From a checkpoint of a small audio frame classifier: depths [16].
Rows from block 10 of a small audio frame classifier, named by matrix and row number. Each number is 128 + 32 x the weight over its row's rms, rounded and kept within 0 to 255. All counts start at 0.
After each channel's rows are labels from the 100 clips, of 14976, where the channel reaches its highest value: "strongest on" is what is common among them; "loudest band" is the band of the loudest frequency at the time of the peak. Only what is clearly more common there than usual is listed. The data: synthesized solo parts of chorales (CocoChorales).
# c30: last pointwise conv (model.blocks.10.c3.0.weight, 384x384x1), inputs 256-383

c30.235 [125  70  60 109 142 115 166 149 128 163 177  68 161 116 122 105 123 116 194 119 124  94 145 128 132 130 104  94 127 135  98 108 121 149 140 177 140 131 145 107 109 112  93 145 143 127 111  82  87  99 105 124 113 127 116 126 141 143  55 110 134  76 120 141 150 129 127 134 137  97  99 163 109 149 140 155 174 116 152 100  84 124 149 140 117 151 142 123  96 214 153 154  90 137 131 168 102  94  70 131 154 147 146 155 136 105 134 128 147 143  95  98 184 181 121 143 129 147 140 128 128 152 119 101 152 145 101 101]
strongest on: note F4; note E4; note D#4; viola
loudest band: 250 to 500 Hz

c30.287 [123 148 182 120 144 161 146 128  94 141 106 129 130 156 137 118 143 180 151 140 115 100  96 153 134 138  87  97 124 142 102 121 106  88 156 127 135 121  99 125 125 133 151 145 124 111 127 135 112 151  80 145  82 127 148 129 140 116 100 103 146 119 118 108 129  83 123  94 112 179  95 111 143  89 136 108  90 120 139 124 117  88 138 105 140  97 194 133 127 117 130 135  93  88 105  70 103 123 135 137 134 110 105 142 144 154 142 179 118 149 185 105 117  92  78 100 142 133 139  98 156 148 180 132 102  91 104  54]
strongest on: note B3; note F4
loudest band: 250 to 500 Hz

c30.143 [112 115  87 205 114 135 159 139 130  83 137 147  93 160 135 135 177 113  98 158  55 136 127 124 179 132 115  93 162 102 153 161 107 135 158 110 145  82 175 195 159  77 108 134 126 128 123 124 103 196  71 127 127  90 139  64 134 106 131  92 101 174 163 156 125 144 129 142 137 136  50 101 101  95  96 138 132 110  86  75 117  99 133  86 157  73 152 165  88 149 188 124 136 138  95  99 109 163 125 158 137 109 110 145  39 144 139 136 109  90 149  74 106 121 131 142 115 115 222 137  75 151 138 122 150 152 157  96]
strongest on: note D5; note C4; note C5
loudest band: 1000 to 2000 Hz

c30.179 [179 119  83 143 182 126 118 145 148  87 162 135 145  90 149 160 169 124 139 120  79 119 112  87  81 156 130 136 119 103 147 107  88 116 167 149 149 153  95 119 164 148 195 137 142 107 155 155 136 131 127 104 125 194 128  99  66 121 117  90 112  86 134 129  95 109 172 104 130 113 108 171  95 133 192 142 114 105 113 148  84 135 126 133 131 118 144 132  93 178 156 160 111  92 106 151 120 115 164 162 160 113 151  94 203 151 122 136 176 110 105 211 135 118 128 108 180 162 141  98  98 165 120 151 153 139 108 101]
strongest on: note C#5; note C5; note B4; horn
loudest band: 500 to 1000 Hz; 1000 to 2000 Hz

c30.109 [103 108 157 141 137 132 102 141  83 185 121  75 122 123  88 134  86 114 117 110 124 110 126 158 114 139 110 128 136 123 144 128 107 186 159 126 106 188 133 135 111 177 178 106 134 126 138 116 175 184 114 108 125 145 145 156 119 109 139 137 155 137 118 103 135 152  89 168 194 215 139 178 121 141 118 113 154 161 135 107 111 128 164 140 160 191 111 149 144 140 164  83 153 111 104 181 150 152 118 101 150 137 161 158 136 131 145 137 126 127 148  70 147 122 105 170 154 111 134 124 116 177 158 100 176 100 125 195]
strongest on: note F#4; note C#4; note E4; clarinet
loudest band: 250 to 500 Hz

c30.256 [103 170 152  64 166  73  89 149 119 151 123 104 147 128 152 197  76 111 182 132 146  80  98 167 133 125  63  72 102 148  99 158 134 133 115 113 142 103 109 195 157 123 146 154 142 122 161 166 151 152  97 100 122 131 186 181 119 115 185 149 124  91 154 112 177  76 110 133 140 124 157  66  93 131  94 183 132 147 114 164  87 176 110 121 111 212 132 154 140 136 144 158 164  80 141  53 128 136 137 141 166 178 101 164  93 102 133 115 110  92  92  76 174 166  99 109 139 141 126 138  95 114 150 124 107 152 112 131]
strongest on: note C#4; cello; note B3; note A#3
loudest band: 250 to 500 Hz

c30.127 [141 102 129 153 117 141 104 134 116 225 129 103 118 182 152 131 130 195 123 118  74 110  96  79 122 169 110 127 121 119 137 116 108 130 170 128 152 122 147 166 136  62 146 137 119 122 152 104 152 247 152 155 148 105 123 105 167 112 137 110  98 218 210 126 148 132 123 145 114 120  76 143 183 137  95 125 153 142  98 169 106 138 154 125 107 136 123 130 135 170  97 128 133 140 126 178 165 144 127 159 126 115 105 119 137  91 160 106 143 110 141 190  88  90 140 135 192 145 135 186 136 135 141 146 113 156 167 112]
strongest on: note C#4; cello; note A#3; note B3
loudest band: 250 to 500 Hz

c30.215 [213  97 154 138 116 179 102 144 108 146 146 124 138 130 123 122 117 169 154 134 107 119  88 107 147 158 101 199 139 122 139 123 142 112 122 107 177 101 111  91 122 108 120 115 110  87 112 100  83  92 112 139  54 105 102  81 171 115  76 146 155 192 175 125 111 131 158 116 147 136 153 138 110 111  98 139 115 154 115  60 103 110 152 134 105 160 111 144 147 108 115  73 118 144 100 123  70 131  86 114  61  84 133  91 133 104  99 122 161 105 132  74 108 101 144 125 111 114 135 124 115 121 117 119 121 168 182 108]
strongest on: note A4; note A#4; horn; note B4
loudest band: 250 to 500 Hz

c30.306 [151  90  86 169 125 168  94 130 107 139 150 184 134 140 128  96 105 184 133 134 118 100 120 103 110 194  79 111 119 109 160 113 134 106 159 109 160  79 103 147  48 162 137 122 168 132 118 110 150 120 163 158 118 119 125 117 124 150 135 145 185 106 115 175 107 111 113 129 120  95 126 135 182 128  99 167 106  89 141 156 136 145 178 137 173 127  85  96 103 135  80 167 157 139 121 128 107 123 112 133 143 128 148  90 117 118 146 156 124 130 152  72 134 124 152 167 166 136 159 171 127 150 122 190 151 142 174 131]
strongest on: note A4; horn; oboe; note F#4
loudest band: 250 to 500 Hz

c30.88 [168 114 100 120 100  69 150 182 134 154  74 126 172  96 119  69 146 175 155 139 113 125 108 149 119 145 176 135 137 184 125 119 124 108 157  93 121 152 148 126  59 110 116 127 175  82 108 128 166  79 116 153 123  98 152 164 106 144 118  81 164 112 153 118 155 129 163 156  95  75  98 113 156 102 105 183  93 125 120 113 164  92 167  97 122  91  67  81 101 165 138 127 123 105 136  75 149 118 100 124  86 110 121 147 144 115  99 142  97 167 130  89 118 116 135 111 116 144 130 139 124 142 124  91 145 105 108  99]
strongest on: note F4; note D#4; viola; note E4
loudest band: 250 to 500 Hz

c30.231 [112 168 129 153 165 128  87 122  90 190 149 116 137 120 110 129 129 144 129 113 103 117 134 125 140 124 100 175 158  99 180 162 141 151 126  44 139 120  85 155 112  80 128 137  95 128 139 139 149  85 111 106 130 151 148 110 132 183 120 173 115 125 159 105 144 126 130 174  81  99 139  81 102 144 161 141 102  90 117 160 149 128 134 139 130  84 125 129 137  81 144 127 122 146 147  74  75 110 152  93 169 182 156 177 129  95 129 107 124 160  88 128  83 100 126 139 166 145 126  83 104 122  76 140 154  80 114 106]
strongest on: note F#4; clarinet; note E4
loudest band: 250 to 500 Hz

c30.69 [103 121  87 154 156 123  96 109 167  80 120 103 137 140 147 105 139 203 159 126 191 114 124 124 108 160 115 110 139 160 124 137 122 118 175 152 130  80 114 196 105 112 172  99 142 119 145 131 130 154 109 130 157 118 121 144 195 142 119 124 179 118 183 126 123 124 143 113  89 158  88 118 122 122 148 174 153 139 145 157 157 137 140 110  91 120 153 108 101  95 101 120 108 102 125 138 119 145 155 104 109 132 136 134  92 138 139 101  98 134 164 210  95 124 116 102 126 145 177 118 156 145  83 122 158  99  94 152]
strongest on: note D5; note C5; violin
loudest band: 500 to 1000 Hz; 1000 to 2000 Hz

c30.137 [164 152 108  90 104 116 131  75 110 155  92 145  98 141 121  94 136 124 131  88  31 138 101 148 111 125 165 164  61 156 123 134 115  94 121 125 116  81 128 111 133  99 213 128 134 117 110  60 162 157 123 111 131 106 112 111  67  93  95 115 131 161 178 120  94 131 120  85 158 145  79  93 180 115 104 110 134  86  87 144  83  94 148 122 111 174 149 122  79 151 135 156 130 136 114  76  75 170 176 107 140 134 112  81 104 160 114 172 143 112 144 131  80 132 141 115 119 169 113  89 115 146 140 105  89 133 143 153]
strongest on: note F4; viola; clarinet
loudest band: 250 to 500 Hz

c30.359 [ 71 112  87  79  83 128  94 173 182 124 140 124 108 137 193 145  83 111 117  80 135  73 131 135 125  88 138 170 123 119 138 153 178  82 151 100 162 121 129  79  98 132 151  55 120 145 115 132 153 132 141 139 121 172 165 196  99 125 139  84 171  85 138 157 158 107  92 105 157 173 170 175  91 142 127 119 169 168 100 107 137 114  92 112 139 145 164 161 160 110 117 126 151 100 122 149  99  94 171 121 115  92 140 133  82 106 127 155 142  92 113  70 125 137 142 107 144 167 109 122 131 143  76 155  89 139 138 126]
strongest on: note C#4; cello; note B3; note A#3
loudest band: 250 to 500 Hz

c30.187 [135 107 101 126 124 190 127 175 129 120 137 160 152  98 137 144 112 115 159 107 133  71 126 137  80 136 112 158 112  70 105 139 115  86 144 129 101 132 162 128 120  79 147 142 118 137 152 146 159 166 141 132 101 135 115  96 130 116  89  89 159 171 135 148 142 103 113 169 111 111 151 111 116 159 119 159 124  75  86 106  83 186 156 145 183 128 149 133 108 164 146 146 148  98 127 160 144 115 120 140 120  57 118 111  85  97 152 186 107 106 109 136 141 116 133 117 115  99 165 200 132 111 130 125 152  70 129 101]
strongest on: note B3; tuba; note A3; instrument: cello
loudest band: 250 to 500 Hz

c30.294 [135 128 188 157 125 114 113 152 147 118 128 143 173 120 141 162 169 143 205 159 136 150 139  95 152 173 109 100 137  94 144 129 142 173 174 149 167 110 150  96 112 106 122 103 138 133 139 115 163  86 207 100 160 114 105 144 147 115 126 153 130 103 172 179 115 128 162 113 157 124 145 102 241 121 147 162 152 129 159 165 120 115  86 144 132 109 133 146 122 152 129 175 127 152 121 149 146 171 118 126 119 138 105 145 201 106 113 148 127 162 185 198  46 138 123 158 143 144 133 104 144 120 160 152 129 188 146 108]
strongest on: note F#4; clarinet; note E4; instrument: viola
loudest band: 250 to 500 Hz

c30.141 [125 146 105 121  96 160 111 147 160 105 160 112 118 143 110  64 133 151  99 123 144 112 151  87 187 129 127  70 124 103 134 125 139  90 129  96  99 121 167 127  66 144 155 108 119 180 138 130 159 146 112 143 114 151 136 154 169 117 160 148 155  98 127 125 176 121 136 101 161 118 125 123 154 114 129 123 145 170 143 129 101  83 172 135  84 116 154 126 111 140 173 123 155 137 169  83 149 143 138 192 120 140  27 142  62 152 148 121 112 129 110  90 131 105 123 157 145 129 183  86 122 160 167 180 100 154 126  66]
strongest on: note C#4; cello; note B3; note A#3
loudest band: 250 to 500 Hz

c30.62 [167 141 145 119 109 119 172  83 105 136 145 110 114 145 158 102 142  76 100 122 106 157 118 148 146 116 137 115 133 108 163 170 152 138 139  79 126 160  71 137 129 140 151 144 117 122 145 110 130 132  80  97 146 149 156 178 164 105 150 126 138 146 124  67 181 145 153  96 139 129 121 128 146 110 204 133  97 119 125 128 118  99 115 149 175  85 146 127 127 107 150 143 145 150  81 106 147 172 184 131 162 148 153 177  96 176 147 115  97  89 130 136 156 124  97  90 154  99 148 101  87 111  50 129 142 113 117 143]
strongest on: note F#4; note C#4; note E4; clarinet
loudest band: 250 to 500 Hz

c30.147 [116 140 133 138 103 149 113 161 105 167 130 121 123 169 139  77 148 117  95  91 106 147 134 116 120 136 108 111 140 112 135 118 128  84  93 110 110 129 120 149 140 107 130 119 105 121 132 118 154 192 178 126 153 145 135 153 137 129 101  81 198 130 182 179 163 144 114 134  96 137 126 108  75 113 106 147 132 142 100 167 137 120 188 135 138 119 180 124  99 169  99 132 121 102 108 124  94 114 124 102 116 127 105 109  81 182 121 105 151 138 149 113 107 139 109 101 125 178 150 107 137 146  93 102 147 136  70  92]
strongest on: note C#5; note C5
loudest band: 1000 to 2000 Hz

c30.353 [157 121 123 144 148 116 133 142 131 164 121 148 137 157 105  26 113 120 149 144 114 124 100 130 108 117 117 101 166 112 157  87 108 126 153 130 103 141 123 128 119 112 151 148 132 141 110 108 119 120  85 149 122 150 127 145 143 122 110 160 160 148  83  98 116 118 102 163 126 121 100 119  79 136 161 123 126 129 139 123 137 133 149 139  99 108  72 117 158 142 124 124 196 152 123 143  92 115 161 160 181 141  93 135 129 109 138 130 163 129 179  96 132 105 109 143 122 111 134 153 147 145 126 151 112 121 117 153]
strongest on: note D5; note C5; violin; oboe
loudest band: 500 to 1000 Hz; 1000 to 2000 Hz