Rows from block 3 of a small audio frame classifier, named by matrix and row number. Each number is 128 + 32 x the weight over its row's rms, rounded and kept within 0 to 255. All counts start at 0. Numbers have three digits each. After the name is the row's rms in percent of the matrix's.
After each channel's rows are labels from the 100 clips, of 14976, where the channel reaches its highest value: "responds to" is what is common among them. Only what is clearly more common there than usual is listed. The data: synthesized solo parts of chorales (CocoChorales).
# c30: last pointwise conv (model.blocks.3.c3.0.weight, 384x384x1), inputs 192-287

c30.322 095:170116079163171126167096135087140118133129125103158126130181135122133123159082137117158144151128097137180143069109146100075109133172128126184174172088122155094101159102119119115095058170163115085086105072141139170163100078115114107107099132115088095140125105112129153129154140113120167103
responds to: note G#3; tuba; note F#3

c30.311 102:121155117102153147148156135174170133082124113175182162049110114118119099107092136110155098118152124131150116160127212110139126126073096112139146096152185114114133101158124117067144127081091152094118131100104125182098162092107085086147111077156168141140132113165105128148156117085106099116
responds to: note D#3; tuba; note A#3; note F3

c30.262 100:084130097123118075156123090126098122086104096121135107108139057143174213077079149155137097127130144146151178173142137136117104148138242112168142140122128122176119135176107136106167151110181175096124140119125171108149132122097106154150097112133101127106137121147144126111110136114144117106
responds to: note B4; horn; note A4; note F#4

c30.144 105:123152132135134107153076138160168120094076126098092135146169121113125106131133082131170119078148108111140104109111142159114130174093134150127182188125128171119087149132128089124157101107087146122128127115139167062096152118129146090108168096126145167095114135144121126129135120120146165120
responds to: note F3; bassoon; note A#3

c30.377 101:151058115074143074094181084116184119084129122175164134154147132048118114139096095133143110175153131123120124155123127127097114113151081169145153144143102102142111132125159145124102117116067116125169177133145130137101126138102155113108095018189131135088151122169102101115101085169152126136
responds to: note G#3; note F#3; tuba

c30.219 100:142125149089096113152114169117086093125118087108063130168153062103080125092103148086129147132127116129140145151112164162161083140129135089125126092131102102125103172132130159189184146210148102151107196158173132140171094137130132128113133121136103133145130116108154143114093122097097155161
responds to: note E4; note F#4; cello

c30.6 103:096115123149036137113142103095111140091084126174105106081070143157129158117123165118123103137136137123141110133124104162154127082121101095134102132146104141130179115147164100146097151076117196119122091111140100112145202135136104134110154129143126197118139076147138123129083143098118180126
responds to: note D3; tuba; note A3; note G3

c30.2 104:129124158159156097097127115113134144153087093144094116139140168145134100179142172080157124073112161120127127098168156157145189162134158091168085161128156140092161109119115100151113099150187107088150118128149127139138111142109128127172132078166126119109156104138144133140145110103140167145
responds to: note D4; tuba; note B3

c30.26 097:093063061132081101112169120124121089105108124130137146155131133065145106162129115124129121143118163104121128144097123146126181154161143179091078144157107139152143111142132090084123124125092162161093136178149133114068095094103101126149175133097131091176128138145112154099147137141121086093
responds to: note D#3; tuba; note F3; note C#3

c30.120 101:086101159135147185179164091140124145137159145154163091113103172149142103099136135133095140175152114117148086104151102106146180120144159181121100125140079109068158113162168102130184147139135113112167109149151187160147078114173130162146084102144150178189150128106129134171173163158190175137
responds to: note F3; bassoon; note G3; note A#3

c30.269 099:150074129166105088149117107158111192105143104081076085164113151145165158157132140172039103186111137118083120111149154124075121094066063147152049157164134137129117138138146161148136090149135144173186142122077103142090095163142161156147157124173200064107130131151140098095146102110074093090
responds to: note D4; cello; note C4; note D#4

c30.223 102:057108125175119119132157096105092129150084085142140111082144081119135088126107127146153163104138127060147161080090215144089073118135220156098141116115088167143104120215037104134175215073121157052137120134155214126115086191140129141171104162133129112158137087103106099080116095131155125156
responds to: note G3; cello; note A3

c30.200 091:071126108094130129135142044139142123124135132100074122145120162104132078127160131132182132192144151083109095115155172169145132156133112102128195117111166093149138187113161119117076120176132136120131130136105129127190105097150133149130090118134064158160121094192133157188123169136125115164
responds to: note E4; note B3; tuba; instrument: clarinet

c30.62 102:094077178095122102156163135151147154166126147065139161111114155135126129153130118142077084114188111135176151091110113126142105105105198174125103220127133132178116187130116126103175173120135101135160191147105177182116088162150191125138197138134102086150110167141092139144141150123118109055
responds to: bassoon; note G#3; note A3

c30.69 101:150110157142139115160171130150111196129124100174109121196123107088150129162156116128081113128067113137107067164130090110142128126147150169111072145107148081107169136105131119113142091122168118113159116179108155138135086135026162101158136110087133127153111127153175099126099133109145070139
responds to: note D4; tuba; note D3; note A3

c30.211 101:107133229193106165141149121095119102155127094160124179129162099105165156177187153120138095137147115070127142138106142128092097147133174189142118142134132109133154102166108177107165124133149162131118205139182127110202121115150126118091137134106155113176149175088163142149133109167164078114
responds to: cello; note G3; note A#3; note A3

c30.178 110:121082097121165131138139128101156184108169142129139125154122148158119104131066098125176131107130056099107183107096104151119100113129193170101061110117125126193103077114182131161157154139063138089129116093116176175126177155136102161097086142147214105172060117148119128145165062069127165178
responds to: bassoon; note A#3; note B3; note G#3

c30.145 094:094113136108156206119189143137134100123102085157110141111118084152154103162145086138084159136084133081103106159150153135064118064072143120103165149110107109123079136117134110128134115129110076127141137133089169096104194186121153153108208124115101160132121198153157078138182146149104118107
responds to: note E4; clarinet

c30.87 101:156161137135105122107102149120090124117156112131152134134117161168151099177106159117085067046073139128094140159148102095174128134064082159221071149132122204144104110140136140094163120117099120108137170121110189103151130088143114126152156174138137170077124079063158153100170148156110065092
responds to: cello; note C#4; note C4; note G3

c30.261 106:077094089146113150162112163145139097102093102117085112118091171115131140123108125140156154113142139071191115139083102151116094136145113106128141135175106108086126093127123118116100176097102144148104101137167094130127117125147189143112146129121152113128145115120125131039093138167082107127
responds to: tuba; note C#4; note D4; note D3

c30.31 101:153102137158119155099141169159135113079133156163115124185131110153169180111124159149104093125096160099118108124152158117100155139102122147108139037141127080112111147131169064113100144104109090158111128139124141056075112156139065092155180125076128126070119139168156096139164138128156082140
responds to: note E4; note D4; clarinet

c30.179 096:106100139095092152107107067110120094078121076145097104125090133107147109122166157083118093136116131142107118082144107111160149166159146124136098146178116144101182065198190093159075105157190151100140123117120198116136121160116108139147119075153110087164121121061146119106210137184136125095
responds to: note E4; clarinet; note D4

c30.291 100:103144122135183132138167152064113135145090191101094150149101168178163107103131103133147098113136129158140094109163112114165121100146137107153129148131221110120105134143154131121110119159147085128129108117085079125114160174096120126121131143152111096178146128131122143109163071102130113095
responds to: note D3; tuba; note A3; note G3

c30.328 089:072156114118145080109200129151179089123210087145137069121084101152116103118071097117151093162128146156114098172149119156078121041122148144055158156074090082180116120087077176143162138170145080115110134136095160132129102194127097104173120089148092110107113163095105127123168063107152154114
responds to: bassoon; note A#3; note G3; tuba

c30.100 101:114189187090134111133130113094086164162096119105118076184111160114142101114158049144078147137103156166103140168208158055143146116121186158141114125159159113067066089128137140089107160115200104134192138124115141198095134116116135128073149130122076102135166150089177132126122138103071203124
responds to: note D3; note A3; tuba; note G3

c30.116 095:200124131115120170105151095159100116094138124119108117165071102161142106152084115123092105120222123163132088133114140122069100122158107165140108116135139203100172178120080182051165148153080131094096147121114142114074119143119127139143116128125093113104104174178139121118141143122102143160
responds to: note D4; cello; note C#4; trombone

c30.95 115:139117101131185123174123115130159107104123123104131151116114088070145085175107113182105154109109117110068167143133137126155116128120113184142093168108142152113135159195125098128172118161129106121187158169145167155141083097167120130101165156171112159119111123072117130125177131146130166134
responds to: note F3; cello; bassoon; note G3

c30.126 110:141144164150076132113148172114081085118153082052130163107093134077109120124132136087171076170111105125135101176145087086129165159117087108116125103048113082117117120162135113133075108173108093078108156113133108134109124128155121157100133121135103146128139170170175146126139142156168103119
responds to: note D#3; tuba; note G#3; note F3

c30.5 105:114139131137225157103100151165119069138101098128109175165171125101134136153174092115084112106110146166169122130108141135176115151167106122121145091181115085120133095128123148129102104082128096167140155108096073160200105122108167148112149139152116107139165151220118141170157140121149193140
responds to: note D4; note D#4; cello; note C4

c30.207 099:112132176160153133131108108132098120145140103094091108162201180030152159103139101183125107110123123101168159143105094152064180100126091118121088180168150115153208166133108104122076131142127116108101126128119147153120149103074139101078075131126146107150108114148124079111153138164128132151
responds to: tuba; note D3; note A3; note C#4

c30.109 102:112136088090129145096112116152127140108124091144114127098120138121114141130101104087197112104129123118149138152129057170079143118115130127155157201121172118116106232162190134146130136175095128115111067218122157163189090123143176054132107110171090109200135082141092150105152143126117158202
responds to: note E4; clarinet; note D4

c30.283 095:149116134128088108123072132090103148166129106093088171061187119210122104139148122076150105121100108126143097136162191125152100161090227155113161122147145100185141163146122164161138162130149165119111133124142195105055160120182136096140118166116116103141098128103119157128101123085151076087
responds to: note B4; note A4; note F#4

c30.110 110:153153149135172132118084169133168138140111088176133067064073078102179162168098078149102148087115080173098107121149159096099124135168173129105182104103146173106159146139101073126137112091149097103137115115121138116147084116170125165153086132138090128173176145093146186163131164153127115111
responds to: cello; note A#3; note G#3; note B3

c30.247 092:126142109140086176151112116106107167118120168127224153145113131088155076104163116170164145132090111155128114088179160158115102118156108128075112130095200109124147124101111115138087192096146103139084147156193123164085188119060103101154084098136116107180130115115079130107138089092103155155
responds to: note D#3; note A#3; tuba; note G#3

c30.182 099:123121144114109117160099166108144134114109150184139109140189104135143155127114150095151116136108147111093072160125189195146108071115144153185137114149099071144124134159104144069147088129157156159144093118103123088180141113115126119182182165121121127144155164129106096091079115146114079136
responds to: cello; note A#3; note G#3; note D5

c30.189 099:114084101135102104173135148120100117193128166124129108120117194091127159134112127126109124135139112135110104077125177131108185140148121155164108131129129182092126126092075107063096151153127131117140133080168108143192066114110168057134090153203138131114154124127129148123176118165143139126
responds to: tuba; note B3; note F#4; note D3

c30.149 099:164210154123143111146122147090124132176107124128134113140177181162119151126153099114146161126126106146121138160112155125100165144148084153137110092115126107126120125141094161140106147155118149067095149129178108173124102105069095168130130115163124101105046135121144151116083076165084138114
responds to: note D3; tuba; note A3; note G3

c30.225 093:153110131122104105123126079131108210115125107083136143136137080154168094155155187139144130163112119136114113096129121116146119119091130109101125120152140102105145123138143119090128100113150171145089131180070118140146102104058160068145106094123180172088108106117146117133124108131105120074
responds to: cello; note G#3; note A#3; note A3

c30.102 102:183181129145063102145150216140083119128171124132146113151145167159116118103138149123176146079128144098191146144112153134075110146104164167121127109109184109148111169138165114063096102151103069092129117141123162128121117116191142082103105129148166152163134164181156107129132105174118133161
responds to: note D#3; bassoon; note A#3; note G#3

c30.297 097:105116159158112115170140128083166182177111118124102169138171097129117090162156184099155114255123097148105171128110123117137080154078114133111119123097152129162101139103081115056134149174131122116143124179146067180119104169106090140089120109134115162140126165112171132168087090140096092125
responds to: cello; note A#3; note A3; note C4

c30.286 099:088112149152112114138172128127117117130145132130139135137135142160082114159149105087075098116150104059129157114134195178100131131109099094107189113139146168148150117063128121147186087179140158149096156177121174085193146107150106151112135088135102183114075150079108091154145168075137167133
responds to: note F3; bassoon; tuba; note D#3

c30.292 089:101114115090144133109135119114126183098135117130128110099114118186128084114110092115153117169146158157144151115110166107064132107126092178089105089134113145181115098134074124142155144132165092118125137110126147125151208158154165086099103149122101111156104121112112141062156086100138157119
responds to: bassoon; note A#3; note G3; note G#3

c30.299 104:141109160135116156125078166077168166140121138173153100189146133075165118170141149108086093121114172126224129140132196130124156106107105159124092063122195135148153109091186084158121109157109144160130131147083201144112128162077138170122072126114115130097166124151150138162155192127143105154
responds to: note E4

c30.315 103:140084102105153185126103128163119100140097184153124136113198098111112126124151130195128145154149123096143132095182061187183137118112120141134148111155111165115158208174140127127181112148114136140143120172096075124136129118105121125070107063141130098089091136162144151127120139162086073110
responds to: bassoon; note G3; note D3; note A3

c30.290 099:113127150161158142142149070142146089109186154075205136095098130110179120102138155145119105147157201079119117151136136102105120114186148093113115153173104104129080126178146126109132141130130124171090202067132110122138116137169121102090099047126092092154110127127134144118123126134144150135
responds to: bassoon; note G3; note C4; note F#3

c30.300 103:144099138150143125125093109089156100102102169112085070147059101145131172107131171085129156100120081131150141181140136119104113090127112127088104176155101138113166095115133080122130172161146177147130125131088122111136179092102169128125148170114082073096112135133075132087106083144113174107
responds to: note D#3; tuba; note A#3; note G#3

c30.56 103:120136127127109115108150106122145097151105136173150125115112112118148116130090112150198089120082053132158129132152181115156130165074133155097117123113132169107138118153123123109124139172113131126111141095098118158119144109146127113088117111153119127176130086130126167182088075079131136128
responds to: cello; note A#3; note C#3; note G#3

c30.157 106:122165142118100117138115125174098104123110056109102145157113147149115096138108122126126114118113108107140125141183132150085162145115154120137089160145172162134134191136082135148177123136120124115136175120117132173074135133147131142130179131135147147175060155081136135153134150144079114112
responds to: note D#3; tuba; note A#3; note G#3